From a checkpoint of a small sound classifier.
Model: log mel input, layers 8, width 320.
Data: trained on read English sentences (LibriTTS-R), 15625 training examples, 149.1 epochs.
Rows from block 3, named by matrix and row number. Rows with one number belong to one neuron. Each number is 500 + 40 x the weight over the matrix's rms, rounded and kept within 0 to 999. All counts start at 0. Numbers have three digits each.
# fc1: MLP up (model.blocks.3.mlp.fc1.weight, 960x320), inputs 0-106
# fc2: MLP down (model.blocks.3.mlp.fc2.weight, 320x960, transposed), outputs 0-106
fc1.243:456571569465475472488464555475539425533452512420497518497542479488494517521484499473475577504497500478479466525546556525478488485471438532475517539472447442530529458482461514520460502499488477517530410521515544530448452455495444503497555478527439510568519490497496496449496513504463496505423477552488541513464486471486508
fc2.243:533431521491500507538528493499507539498491452496429453496540461449489570474522497591540455502505493522510491494410463559566474505489545483475548456493479453500453522508508494466501500571510559498532496457507520477495446463519604548479490545519496523512568550589493541515491465497534497520476523534505502544533503482517492
fc1.244:500468464470491397501451513531524506450509427520502490476495458467574566471514520518483562453535534591569495518530489545480465538511486497523514481528513555489503511526595496414491512511504555514477507499556552539566545598463497537462474492503514519466493466517515464500470445454570475495514477488503545483510510542450413
fc2.244:478530579504483546536545483453565464526430511478566472572436474505396461459487562485489565508519509467468417454541510462509492469466496542525542442513572505480548412479491460453473478529468456550504487529488455511459549426544469518447476487547531511518531539479520574495529459469507433566565533483430437474430528514519510
fc1.245:460462462487604460466457462498513509516444411512491480509500498525496506480525523489459428519547526527542513516532473492490460510471498416475510549476507475499563456470493517490529482583400477430509485458558540514437478526527509488535497484452486545463458495436487529415506485497510547523514507534552485519454493499540455
fc2.245:418464509518505545473531536504494507388485516446444499494484501522480466446523465433493566473537529504480543486550505513492555493516533490522557512534489522577562584488587523497490478500492561501455524494476533456512497483456554552468458476478470523534573504471493462486464469447559526459498516516447502384510544446459487
fc1.246:544457483434532478543526482467513470470472458493572570510490501552428404492480541530515539475485485476539558489487370450518573491519502421476502546484514499458526496499477520486492482473511592496518513474597444400487542516518477523510558586517489523457561432495472474490463479500515430475457399537486435564535542473462430
fc2.246:542519486487454485520517587500571468483482558516539516410567547475557494431426486517508491513453493473501497512509509541481487520490493558553568461501480460668465546467533442529478521513488555472426417487447512479482461509504480537505495522419439421429455513410549495519551466479531486573488468562497489461457530507495483
fc1.247:455520515491508541458573566464546494458522440512468453557497498529531558468512563508454489522503489439515539461502539529491474523598456482488500512505491574425554492475448488555501477451518500554443526465539454555450492513503531491558429460482447508567548433490418530482507566542617522507436484585489445472482541425517521
fc2.247:451490516478505468509418473453487492567473595491593547532498524532483517539528518527552560471483508519483545489483488442423472449465455508463456447572505426465540536556430526465461503503551478515519455538526542468522478443522543470440453510571481495450489505510565492453525461471371487562558481435482450534496521562520505
fc1.248:509532461444493462497505510538510491414475536453517447480502481544458481491485491517532593457526408489472490524489523536512491521473565511499500546520549477498445537522521592465464533483457550406528537465464452455604501517525343473477528493546567471399477476476498557585497379507550577529477398507511508515514528553486519
fc2.248:482511554530479452554508474510482516552457470536463516564423502511547494542498486378493439450517496509572445476432597540488486521499516509499526477456514494483493479445484471481509506514506516534477492495554417515460568493455534565442498522519520512499439461459470526465519511486529520492628517550481534485491460483482463
fc1.249:508503450493494467505386512566509535546516503464463434470531495465481629488492429508455523547493528518408526511514556500530469549497577495575523480534500531423511426559436507511499452470499513487465513525540465572563477521561504508471483483551515490481484535503615482522527464527513496579516451423489482415523485521470523
fc2.249:494516521524460488486475439531503523459489524514490569525527523513438396501471615435525470517453564508487492468556523463484603501511506495461465565564522497506480573480456497529453541469513522455576519499527439472500513540473508514523458489495468399498502534427477495522549540454499512383478518437565503535501526552531520
fc1.250:412553488513477459490483475518489544476565487566458606475534545507550511525494521500476450504448473419507504503473490506537488475566537431520420525542532531542477491484473494491449531538493439553514453568487531520485478479478472500425496464582501559494522527420535492555498486495493503498493455545505426474558502425531426
fc2.250:568534538540482501523527493448538468507482521486541467531458465528460495474460465507530522496540527513514488537538531520462456579501455542488565470485546503473514492485485529494578458442594529448449509432512511386525518522510507497541504465437532462563558536546499483460487441486500449503526542451522478535438553500432572
fc1.251:503530424486495529433506529473509496506498536511542460581551413459571500477531460528510501504484508458503549514437502517510499560480465550565521502602455512487492498545482450438510481552469487458468413465437466581561509477381485467490421527457496572401487513461494485489505523467481474445520505494555492462502564523533521
fc2.251:477490495393521447495578471489493491498453450480398504548473479539450468482418453588462496494515558477530462468570561442615439486547518543576494548489497589491478550517572563581482584429597474456407454541513463489533443503470533470512608449613495491563475498456466489576483527436452554411507455419478483553513499432547513
fc1.252:518449543490560476502501529504458623535431513520515432471500458502466475501501552500523486515450415516552497519520505501510486458562468524528544500492539571525575532470514472422478451480434492465552551500556503430445520520474576517472524413514514508502503522536532457482511502484534539517543555498521500505542452446529532
fc2.252:420471430528524580477438500533471451438568533419453504480491528536537547488430510558439476552530541575454459419526455589505515484505497467500483490489504521560462552483483536555494479516471444480494442543474494492452464517501435603460517605482504453533433479485501518577498450519463460479472490538474527505491537522521500
fc1.253:417545487409463526497442534448474451478503531556546527524523501491488469455438515497535503448441549542499412570478485444479526478565490513493575483513531447462444595473502482637558477442535468493418528541519450559533489553526524460556550563548508540484478498472556534523503529484509489559513515467462530504505468469544470
fc2.253:502539512521479549485539501477487529587362399552467526512437476520437489492523485536470562526505493535489444486530516493463509562497538531490450487561490488457476507538510484477518499491452469530503501511569485506448529491475545513471458524515526554489521489469501495496510507440536508499458461523517484487441522536474463
fc1.254:512473523576492511471521553446529547477521507522429531440572570458455463433510494525569467591503518471484521457465485538542517499490462489595482494508535496489571495491537507528486512505480528464478530517494490539484404499412551536511521509424492481574507476457488498475490547481519516480488491482535558504448534488569509
fc2.254:535453468448492500520480514520542494499518521437499568545509533469473514503478475493484492487412505522472495454465501451450508521513452463454548419468526468490489513519470477439480545494497492523535540507532510456532518541506525526504529491489506469505502443509518528507486494520509548460458534464484531508511508550579510
fc1.255:482568457474461465462468512476514540495514482499442480554447436478476522572533398477596439452522525535478510410455476482454529459542396449491560441517562513596520526536500479511539549443439547530521497504489568507454519512511539523545537478396548528478504537482535457625598533507528445556422509484543441549511510546448535
fc2.255:507465490478506529434545471470462548508560502432571464510488510495537516416486533562375525535435501492528491473557527455487529548486524483483429557501416442477502506502478494472510535525462396449551512530536517496440568521500473435497546563603472451552502437491478530478507531519454501451501455532508462442484520468535531
fc1.256:528534592497479532447510488468444526542484421487478561528504498565442519522474465558473496528526474444518525487503492499527484530527539467448514513539423432486501524484451395498467481419497516451493524513545494533490449494521513493525483507502559508495490515573610512487482521505533548500521524477477479541463381569491538
fc2.256:490523499481524490564447539503496492445413501491495456512488582551515485550515482482529481459451495540525441559475477471499576471505472487488501526432540522505503540425539506467496547550443495553475529560441492506566565446517509472475524470493504457475460442512470506573538606516384560514510402465517521444451565466464472
fc1.257:537444544539558432422524457477523427463478525491548461492503485512467488513518556517512480525508454515531522455462439513526471422531516528487544612482493401470473457523546591507495429509508469506507577511494543487493459542468506462486529467498500480443542503484474512492505468486435440608493502460439507467570502563604531
fc2.257:517526469536505487559491567471508498450481492558486541502449548461561473455481470539470521401477524495459468595488549503492412512452454489413559513524473519514540555536482495477429463561462463474521468507521464463498513504499465502501545546453525568548489465525521586556559536558550500456506546477545496485521467514448528
fc1.258:509465476503487484462429470478495487611542544509489480440528504502490491546440504450515524472456546417509512501528494481492471467430537488512496558444537534534458485519514579508562474501536452504487508483546527528518576558540495461440489544463500475444558563511473479462493501434470556473458407440496483512483518564531563
fc2.258:502520525477542525594484541422547475474533495462497503540506515502488493510487485509546523455525504483483479486394528552454556552455480517455528460550475438491489522521536534518422474472543559498513465523500483489432501496526424499510527462465513502539570465566571554599443499556476478498472594484503483511512552459487484
fc1.259:583505527531478537567538559557472453439524466503503466528468452488489503471526488478525493552489506419460445501502497500485548441501481487498485432580538564542475505561520494424492532464438517486484526500524428529527504514459441467521528483458423524507426509481470564498458453510483508588561524488538534507459444512502533
fc2.259:539488488471497511452565502506485559454487454470462443477544494469507555512476522387576566474505449492500506531455541519520541445509435502511556511469517499515480521437553467510524496493517482520510525482495543512531540512459503478493498521420494497468526505550479550534513492507522539525522565590510478494520536597552520
fc1.260:499520430518519483511361458522525466534465526509536461470533522528485486487481423467463536555522475363481471550516463456499520571545534515480571475561550517512592470466479440498543495496512492578438510527606495452517520505568540478545483564470476483509539531476518494539509529537496527479537515525500479489449540538560484
fc2.260:542493510452480505424542499419472477498517563523422537479524517580488436548477518521528451486502456465490503474387475543501536495477462456529484424510508485534465539516509465441506492499478503539482501453514502558391497542542467470452573484424489470508460453498549556587543503508586591537436523433450535493448562554405466
fc1.261:542499515502479431529508462486525571453510509544489463555462522489460522442493491517433454489473533528526499490521498479428460519452509493579459399504503502649534563556536460436543531513424436550487458527541527530523554506486579515509470434524475446510493556534520441469462407412559484499497481534540503494551435500565536
fc2.261:472441450511533466490595487536457485479497469429474498486561441504502515501529497469558559561498500509445486563565461520510420527502411514456498568543493414488500448464571537501534522505504528547508479450496444453466520470507439492541517522533520521554470474538506491496481584624507441515514558503480477547424500506550523
fc1.262:462534500527542471451462469505508506443555521442478497548487515485600509418507473463478445536465517490510442527477479512465476511554528499521589507477557501497443493450462515547548548522450533470541459520468488512519495451469559550487509522551542464474505564450480506528488547492554496525444538498463500532531508478485431
fc2.262:500455494486462506490576499489522487464521502527565513502497547488490490572472501506520461451526505492484562500551562476503464595500459513524540529525508555534511484478504479529485469519564542448564604463501423515491532583535523476462472496474536542511491455552518460425458496514422550538473411466535460534468560600503484
fc1.263:517567511465458476486533547492476490535476597490433416469499519488524521507465457479533517504455548500565552516561533441525480515446489518509516533467531568516453500491538493481462496528539510575482479488568508502444522412508512589530501576488456523427499474516543465482518461501524553521494550593554492502498458557532500
fc2.263:473430526473482511513475506516471529514453472503552511534467483546488544416513501450498514474490531482539432515508496561483555481499417467478430458496466471504485517474493516441562428490492489529478484524466484430527468521491454445527547467496519451502475521540517543519476571476541492527506498475460546534493573449487493
fc1.264:471453476502492414514457505481500551440491451531481466525471466479509483507523542521507483544449467552515502435546460528407455545491519615553490491588504493577482499524520548515522469526500488502460537441522504439530407464591515449483457482510567536497470469489502456446542550475536450492503494517438467471584507420495529
fc2.264:478435456472533507484510537488556431482442498494537554475486489622546480484497489488469532451500479508561464528544460484403483519537519493443505517480478447558546560446453455416525548517453510476486446492455462494425474456429581528522549518597435521502530500467529573477494533539521515506502513456508501458526459505441402
fc1.265:513485517528491512465375518482541495499480575476451399559514514547548561470493458540501535501402476538542461502460535478552514450418502518544503454521550505469501553422477515473483513498525514545478501471527484530505509568538519566412531466468564505478513444526530551464513489434495510510507507415498459532499478461523479
fc2.265:419518460485525468452581458461530507528456469514505516418433520516486484493459532482498541514548533414522516474463501503429524523542524497528415519499444565475439394549496557515488477591495492434536467509544507459475505480443503497511534529496519582476491581536487479471503496521540516522510515532470488574474498424488491
fc1.266:469469537494488511514481517539544520448461465519511483560546449502503461569502508434532504449469507501490513485521476576463546497504581489545464475500573483480458474560511555523467445562509426520497561494511498512455470480475540529499480456489442531523534535478559496557464440477475507434533547551546497531505471424475518
fc2.266:523522540410511506540535477477537544530496491496447545508454475474554461468456479510525484453506463475449517548495455468421521468482512444455528554513549549548572549528524520495485505485546521469514457463515532489442490522519585568556491590527446455524452479488447522455546441538514450521478507428438431466461484554500546
fc1.267:528494504551554513521527521499462452479562491543491471488495498525501524555515465497443461476496535468526580418486437469540446508511484542537449462536448582535519414469513491574480504513538503532512487470507466520485471503506452499489409460479507440442446518508459516608569480521486588498469480517473457498504563442439503
fc2.267:491485575536489530486446491482529480491459546471469494524514511483543477523537568423552491505543497478513451542501469523498521485596476470452482557530432481525530514525447447435527542536482493508464480570454520504480548495466537565460499491464498519560503425518540460393497485466470436466473495460486522472519481610484472
fc1.268:455538478497503518475476475494465502434440499506563527528440511537473527487495540552479559547528469498522452535485535544488528507499426527541512511408480495536431515439436529475483555401503433469499485517455472513505487504449556548401535518536452495473528487482514465494447504424488545551495452562464548546522477508446461
fc2.268:536491555474477463516512545505500482469504545476442529443484450510465507465510487513555526484578498521501455511479462459506453484452595534461501515502492497518514512499525470570544502538480486472513482493437492443495519519500495581488510485498483492445542492497514501526535509500500509469531581430535499514419478468510477
fc1.269:510434541504516506474478561545479476554533499476456580468460502501521572519497531476463492558443561500499496529551522557437477544500569494450490485502550508424531533470568433428530558469503544518515545544552494480457562510471460500524485504543473447523478525506677487464418523498537490484494537517497493520555502465455517
fc2.269:582515426506469476598465503480442511524524546486510473590540466477466509497450484478508531557521534481528514506526532467484571502439521580468322486507476495508440406533535536463541431542505528487504456516512510487521422489481508533519474494520559561498550471463406472534588493490520526495551549560517506539483517551553548
fc1.270:447431517480566534493549470524466528511544525446520539476418506489495500553503467518531469486486448523511437454493543518476473479522490565452528498443510550532444437551603454547543432523582489494444501533510500501510469485488544499439500537437546546449438448492513460573573435516499441469481515439567480454470568473546535
fc2.270:547523559503457432516472506518569541568492457440414517509569523531445488437494443532494506583529496478523528544454502485436455525502472515574482499452479497484543604474498527509449538441415475492513531485436466445539539496484513483569544477484550475552551538441535470410397542493517494539419451520526494572546483589461533
fc1.271:522547466486477480454432479453555485499527511506530487454441520550548438518540476455539442462564497421461486514505537528536526549530467456513493514453529474576600475511475505545488441515619427461468472454532458470468468511536466551521465501555496458530475552479538454508566505503541528496507495539492549509468473488464470
fc2.271:531483502501524474489524574518428473554539485537482479534425572595469541504537637552502531432405507464526484486549539436448602507561475506510462524479445490462516480467471502534470486563477540465537443462529528497494407551468498515530554489521575542402442441570528548449436486499472403476423460492443497532431611488510452
fc1.272:390523508469463478509541575452511442476462501531511496482470516534411503498517563503503503534521455432458569501494488478487481457523466481482516494510477474491495523535609479504434496471523505524543584504449487495537510491527476414485489462584451533444458467470472461499459477439530425502500472507535511526509496447537493
fc2.272:539433527499500571512432455493520560466534522495526474457507391510564479528473462497507470475520528491572477538539483485518461441522481533507505548553514517426601562420490483530528530524459497445452501547492490490442543494396538457590493558480545561492480500502462466466484518528512525509518503490528491472538482550445548
fc1.273:593427483559472496517501436425508470524555542481436487471561482486570483495499396468451479549437472476508488514487495562448496480530475491495586496523553444537511495506449456468511439456580412504523520511542403439514384517523532465467463437506572534466544445462597528496515524512527460464482477561474504495494444483531498
fc2.273:463492497532412493526544486513534442533486459573501522526429497580471448608390462528465487474519502544439421448474450455524487490573478422517443447549479529548439516492627550554549483504489499419474470452470545534487533437567390574512593578500529466492510563527464475472500431533496441516506535453574558567461571525503464
fc1.274:514479489585564562535486530554481487475516505476484436422625567515496511404454491532466464479532475516573497524478539440545510460473558531522513483492542464498471549503462499402469449461478506446429483508508570448455509439536518463550569430464507481491527489526490457520537545525499458471441436445459476484497465450486533
fc2.274:446464566495507555547484462576463578508525499521520517473421475466498557537561541525451452515467473518465556471442492506536512519544402439466473550489534455511485495544545512539463512519472484505466516551447476513493443490447446471502536522479512498504491404505541512510475456497514497482488578577503479510453480517501469
fc1.275:437462562558505550524487551543478432485471519535545583484520445528527508535574482450429450504447555520518502464507532508479487545428508535466520512444489518495471495535572458498519425585446471495502530562526486453466575470515541514466502573492493462466464434532475499515558432499498456533442461566524537518423490485480503
fc2.275:553493513468533496413479536498474505555474454476469466547475525513489467549459490505588515512557465502526440530502482524468551490478432497531522478524512491441486485489498442536526529456533518503534483453446469457530509489425503505510527483480488498481493503482499504471423494482522550472499521504516447512521513516442487
fc1.276:492511433536542521571509496496491471502487552520519486479533537479524470481531486573495504498502482490462480490551487517477577531454592519407422559524414518529509446519536485529481483562537544526506551505434494516462409503451529516500532431473497446420480405510506375391427568516525552508531516431480436495495479540463514
fc2.276:500570491459476512457470526418557439401531547482475589543493511516513486447484603447515414551543492538474512527454529536584470450569464533523564507497516471535453539547572501517500514482426465496485446496481544568595561479512538470503486550485471585555502544485492620565499520501415465490489461508470460463482503545482466
fc1.277:521557437464538515501540508484529436507574484531552444571467484479531501479441509510515527510410568473474427458491509488497467542546520500443487547505526553473502477456562429550414529488463489475480494528572539527568478484608450492526490471541493536499458476492567538539565540479499544564378544521523470462568433422486483
fc2.277:420515563475411522418517525554545558499478528542525395472479428479504441542464424380550422541530579524538435573494474510435488456478488488563507492508503470512467460529516515513505452452546507490523483593492521463458507523509564487464466566512559523479484530538431559587471429397477526512567504497429566519492452466451494
fc1.278:490492553599492511538478523480393461440461480507564483519462575596534462460497505507543477535547428521465473561449486451449515473522525569502507449501521491483449571516509461487568510531482491589579492513413524467537434407470437492577511485521499458477478522551516512490555485482557592415592407551528573471528496475511510
fc2.278:458505538473480494474496467550480472476489561425406472495512483504467510529519509466527498391419547453476544454525426535558399492474507550486523471500517488509520457487476483530499490411515461504442470484470451576471510462511511494452503520490522465499487438516467525522572502417549484533430554466445487545392529487440544
fc1.279:550517422452445507489464486490562418494454487432508505472543486488455552449443466450508529528499481510475500577545489491473515524482516454469443519545515480450490478456513494491494565536480590561532508478540505547537537507502525573555519543568514515512572483490475456457493499472533516465523517479495495493484489496479501
fc2.279:520557428491503524474494451498471466460511534552464465489494583576498451549478487521508497533466479546505537497467440537500499510498438513569492485440469531497532482555530530476544469509499526436464546548549519473571549532464490464541520405501489560468498508544490494419460502452498490497476496503413481529452510547425542
fc1.280:537501548548525438553524507482507508549442539529438552493515600486484564496523527450495471486474517489521497478519558537459488538512525542512445487507535499483515517546521461553489488449438470486454553482463526520482471508523558489525444506500508503425431520474467467538567507502483571502517482468533518462519471503481541
fc2.280:486527528470489557441554490517486515532582462513509485478464495512535466448513563535522493522434473450498545493505544466491447567385524434512537550491492518481485524499498460567513518546490469507499497467419501487448483543417497495495464410453543535575470493470496515511492519459482431439471537462468509540511461517425482
fc1.281:539482561581553486533480477473550550488494464507474439468415512505520518502499503480464526431470535440521553470474465456509454523546467506503533517532489513497550503494539559498527538610472538482522491505554557456457561508504532510486528491492514462449435498500484486530472505492497464487649507485504507524529558511496428
fc2.281:460494491449491476519462459522431459505480487388512462564564524476558456509524466500451518532483538526463501477478484504510481473513509550463500490498441525515473553485501487500564505488469409446486474530510469540497478517441428538455516472491534515487517456453567547532506479515509489521470432532441536542430489574423537
fc1.282:509512502483468481435520444470521490472512474550498509505395442565450514482545480538491474563503527473449457434484505534493509493470509464490522480500475504481575538522589525503458480457463491559453474505477480502477550411566502580526553541507508559554549542473484496449535463497432523512522494554478500462515576619530472
fc2.282:488510510459511521553543606532453455503473514392488412459427467497497533511536508516503524455417464429540545491577481525459459523475503464522520519476512477515433499492452525548514505482601452504564492489509458526576493535475542447519459485524457493487462524585475523532529553505547584497494541464482527477487511511504565
fc1.283:469474482481535494577493599502510543566515493534530480487514446430486429498531471504484562499473505534520460494413501455472469541513491474496504507543478469559514498573542470501538441473481493452455474510459484529540541496527475541516466472432551501542505494576515506548434479473553462525449431562518540496460516459549513
fc2.283:510539521511469447504536513545516523493507523497438535521487508553530500461499484470488475491566524434488551486523581496518542516461517503503520499485460527421488445443531557489499552515542551553489505433553536524501561521458535450486524475564566465483522514519501543416463467425562534513488454512523492523522519585512492
fc1.284:583606459511504448457463508463526458488425510476500482538518422529504447526570544530504466470475542512432500449473482448468485476574455506546503473547508468423499501529492509495425499513472522460606511502507528514470527501535441535507490456483546476553521525514487545425479533489535538492603518449510418544446519554458523
fc2.284:515457497542511500529579502500422542484571522501484516473494573536500506474464472500462528549507550456464517510426528527419516519452571473506522477471480465501541545404485544496438436519555557520509489571581506503476480439527499497510468581591495505493483460459575559522561482488485491490506464553433546490468469507482434
fc1.285:441502442493505511475543459490486438491525424481470509389511495529530546478560486497457546445499515475533548575431506430487468427460446496509495542460518449516520487446493605412506487496476528541494518520488517494502537541572543468493511427476564493488523563437529536554483443405504535589501536453475513441514529476497519
fc2.285:499500516553511524537453479479517594515458521446527488519480453506560486527448524505463554515468514508564483508543544535569531476565470516468509517494562600432447424523525457585517519540573498440521506509484426487514490500436527502550481503462453554517520497551477453501509512528465415525542458500532526517490524471461453
fc1.286:465483531479610495451482483504509423496561528473449529522495438444514537587527473479446527496517522479503417520504485553544509540511451569548455447528550465576521505490490423517404517497499488532491474546512521534557542517492562480464515499503532504509454488472531476462523468512504512531448561545546514472495498463446421
fc2.286:475430480491482555465589487484436473528462544497540435464477540436535559549500524479550501490392518526522517546459500487469538476542546520554492522438519564404530447455486517502558438531494562463444486508444531449470495477474461481534547502465511542503566514544453473486492507434452484534506489490507510475504471532541529
fc1.287:545447485462533493538569514466435573470533413473486456501488468528476531439562484436624472469531510535587484432486506423515506500508471378519500490547525561523554416471503481559515501522506518519489503483504463506514422507539486547487505438508512481564463488468494502520581492551552476545504447527530485537476542439417491
fc2.287:458466536586454525514523486606520518518484512592469530502453464512519548576493552547469473570512504533500478493529473504587498509573491482590430507532469503540622480517525499446508519523498561512535573575571514569514547477454502396488485527410478558507496493509484484499486456418423461579497424553565500564502506471503500
fc1.288:477465517422554505455567530481528427438490503511480573555473451439572497493479518515486538537506497460537497540441506467471500430568423526482475437517574499553479558454444500468462503528425504566503432499489455526539484405532392447556495453441498406544513540535523444512547507492501527569528510454431498475517478542485450
fc2.288:480596545556412476546553482492405514531535488484487390439569459571472464547489524470547502509484547498570532541498509569504424497512495487526588538504388512453493440521529450510517419500612473598486550514522454480489540519455524487404476481501508459448447466416480501515535414457446536544507495459539440478489542443517552
fc1.289:444480559510455450480537429443589442398429507457417573596453524482457418518477551558512505488504512476548513476534533485520470528498486455449458424531494443597483469563569539498457472543493582500465474432471517529514524523486471447498429488477558539545474458528524523492584455467483482520431514431538490529528512507457475
fc2.289:465451500491441507523483541526487533480538568456514498485512484521539426479423454459519538555461488471492486537481485606409481439513495510498487543493467577508534511443535498518486540529438513516557414550501444500485467476503507548527545498531520476532473513468469527498560478563515473613445556468497541482466496456494538
fc1.290:500537459517487528457549433547539456456492581540503560502562495511486499520506461533488455432475509467501537565512507493533379519517440480456532557516470447523499493564528451519464524571436450522516502465447552430500527550542461533520481509551510584502448523578551466554520524477497479372510480425428510538486500472584513
fc2.290:496480463491517507438498568526492558476628487481465546482489413515529473485527508518466546556503541498539504481506456456538486449516550545452500500542464522517501418464465512538478501586463444497456559534518490495463512458496547432528549390396512491514549495541490496531474472516526510444400469473538514490440484561488477
fc1.291:453475486474537535496512521488431550488495522555537548443526472595517522528538487532569474526520514463489485503539506464445480517459503514466494441491477513495432433487529523505570531477423458504549475410445483497487474518604506533493597466521517492482477498531475539515437508458510508496430536514437507553495467540514474
fc2.291:556489464521512514501463542557537474455566472481386513519524511465477523515471497500438507492536496523476569457463513512589455485496494433464517550564560530558473528504430547528513516538473548541570491514480545528463535502513499484471394551522489497487555515514512513506516483551451537514577494478542492436475496532499432
fc1.292:530404494528501483417521448503501519542504475357441483498494508520509446479540550475475495508464465523468506539527507503540502478543472515504541494469433505502533476572433511539495512431480499504489454534559465557475473587550530517482551516509541521483440469466545482481461599536456540506502458543502481541488491465481397
fc2.292:489535528479480517456448534474493569557498467581563451545535520508503510565439478549510476455470579559534556446489541477554478524469546456467473501507562442472457505478500467447553530601520400440469543404514504446501470415534487495438498543508498474427550492569446449399534538467541396451470445471412541574428508527465570
fc1.293:519492517502538499509520550523474479527513519531477474487512409485420506504572543543491538450423462466531497485547553522473537520515523465499503440519428520476473479562510596482521625470514505457523523458467457455522442506535494543548588553447492521567524480483536467491470517487491401532460551549440479364539509513549467
fc2.293:490551505499490499518465470508539422464462533540498500581550543465518508460479504513516509500502441511531487544527578592507488389468467521533453562558563460496509480468542559497501500506490511521491551427528533492529547494459555552510463439543442462515478477481500492499399507493468560448472500481517501535505486513507507
fc1.294:503546528468525416484525512467475519459502499502492507540500417494476526503517535572582458569492462500474498574511499476509466461525594529482502477498500479479553525475497509519485487595520553544588517551499476439456478529468486536439555535493525464460505479515540477484500535487536534491463559463526600510486457511534487
fc2.294:489483527507527490530490452550518490493532400501527545513545499495470509478545497509415532468509500486604511497497569450491536446496489479497479546446476579557482459411504478434440503473542507467426485441421509497539500495557520516534519499466523546506486514525513493550439458524484522519497438529462453493449513506530476
fc1.295:525509477501457439577567456446440464503494513446517482468449492452484499582502481510457506512504485450428461510428514489509477515500496562475530565544508519516399529522527585567473466502512441473488551500459481563468490537523499463474497562488466480547502506534469545448461486480543510529478457513476514431489509454531483
fc2.295:527462528554450510485490490507502435473514529579466525552490596545508480485584498403531484439511458463468508510521538542552485476473543484557449497497505493478539512440478476475510457482456518494479536527519420477477487474535514437515502491500472487437455478490515537485507521442461526519500495562536489539502466494547510
fc1.296:481557501496531570504507559459463481475491518430480568550494554448484508464469505519442505521475505615508448540438507466533507427434462478447524411454434530462513474452525398542526495541553426428495534442473550561515445510477543428483514468521520471508485468540540503544486441488534536533490502493500536447532518496462503
fc2.296:496425512463523476520497492463449533525517511529537481511499510505463512486515491484498452473516538490567490478464558459502541477531535486570482572517507465473537477494458485496543551479484486475565504554513514474527496476453432522456499464450498537454510499513447483527565549449501504467462474515468470498458464512446513
fc1.297:467476525538516449509506461548558532530490505514471454499502473499451457485472477476552487510457581421563524493523536566497475544480461547403632519492528500543473549514527496496547453446478501540485515506547516514503513490518415514422523518547469465477507519590482508565420467448543551474528477518461536514412489551557491
fc2.297:472574496447513519508475573480492504515478441447507415565509496571631542554469527518499458447475448490514440435510485484522543449537502459523449524524475592454503565429510550537611447581556500516523436493455450448475490475510501475493532443533511451438555460546465528484438509484498515540445503496484546511480511442436458
fc1.298:488549439488523517511549530462472516484468514536572504480525432539497437517471579524522490474498532532451463516500542443533500547461493523498531448463492526558442490458517533528471536562577557485564515546510516498470492577484464489520472541520453461498375544545507472428532447490473484490385493534434522484549472548479616
fc2.298:519467494483451472502494466534490451445460480555521474487451471456493548470508442506517472521569474537495503497446519495529524486499476561504485557557527500505530437542479436454534581444496587537484496475407509454485453425433504517425491544506542561482525501488529514536467566479515532581546571483516547400570499467513467
fc1.299:522491507512520487568493440558481483492570550567550498511491489458510570510504507486508504443564468485437456588513459450550471523469496505511543503537480453564438513518514482462492522466423525496507501520561542526512513547449463489521470503520532510512465493506429559510481505461466493490522473550478467505498511446540533
fc2.299:510498526535561532472516499470477493527482508506464473533469440490436516509489441522525463510505500481510455556525497480511491443441521509524542420450544578462518540490519558483503487510471546486532526486517456480547532466533503450454540482479567527512461498495542445489497426484521541467509505508485558497484534579572461
fc1.300:462460510529498528439436486448495532500524541530503464460459516423455449521456510501457478535437529514501543555530546483518525509559503485564526493491475470550462535514512486485545509414512498531504448504566453506499447534500500460514564465435484491528492471441454461599485521499500471507464536492540510533497474404465443
fc2.300:475502505441552473512457497531492443545491492488548542480496470455466537527572463550465520560535489449498563530499463496529516529489512505506442477500500467397474485506572522488506528524513504547502494482463598495485521534540466534451482504569500483542523485487535513454417456530538520486474504434444448519527474508474534
fc1.301:460464577501453503531555499415534534561459445529616534553478572544525448555533531508499429427493457457460411477419486498512515551431485487558431532554504564410479570523483446474480498455507376506532463460450530536470410506529498511560486508487470580554534491442517524443482502536466466573503495496502467473523511476471452
fc2.301:597564484443485535512537533528502497451522511448398540481519452490438447514481563521586529504576534499460439510452474426405475478518524598440480572477483497500456523497507556480508520511540419555509503565537461506468527554553510559518525474426525530508468535574501545451526552429480464488546416474410515512548521592472531
fc1.302:506500512540471474566533443484505452521478484502446530501597475512445505564479506480500522530535504478530438497569493475557507495465483435562505525433520403484564414544517414512445453398504498550515424541539550505466471445508552598466484503530525541470544513476477486525435491545523555520490527477488490525450516426478505
fc2.302:564488480486535500449537576531467570468430497496543487546469416508570470484413485526555493520521511515453495566527533578488455501486408533484458531428499458552508570485455535506482561593512463446502520460563576501507435429486438520516495528410447542490447528510525510487482488486473502444566489513484494533634480460517576
fc1.303:523511473454475458501480536501553537563485452549494530523452502464497531479518467533444556467537549505548548464495542520502519509560523505523472455508494481533509459476427435529547471487514469520489421479551468534551485545509529545428495486413452414590434448561495524428477521490469490462464604493477494487469470542513548
fc2.303:510414503479487512498543477501515557506539463465477520490441483532486503501507500549526561476515495406537496464543553491530504475488456523520472502529504501483455515498521508505463524474488582461511554489542469506427512498460540516487469518471530505454527564417487481506471480512483505533462448533537519466520588499511472
fc1.304:518501445478512466522554515474475482481564465468508438498485510518442534512443503389479526486520445515515498526495517451490546519507534460503444525541480530497495491479560507490506513563512574450452514487491497538475509550450464533484483536480515535457488540491517472481522532483478528484519619507506537495443480535553538
fc2.304:464498470483497527532449488518496486455472444525534496418562508484526531440500520567536487512529523560510553489526487559517491550532493517500458507482509513467450419530545506523522513400554486518480498468483494500519509521526511466512502480516531497466535582537478551474517571432478412444493469489499554470491498590448526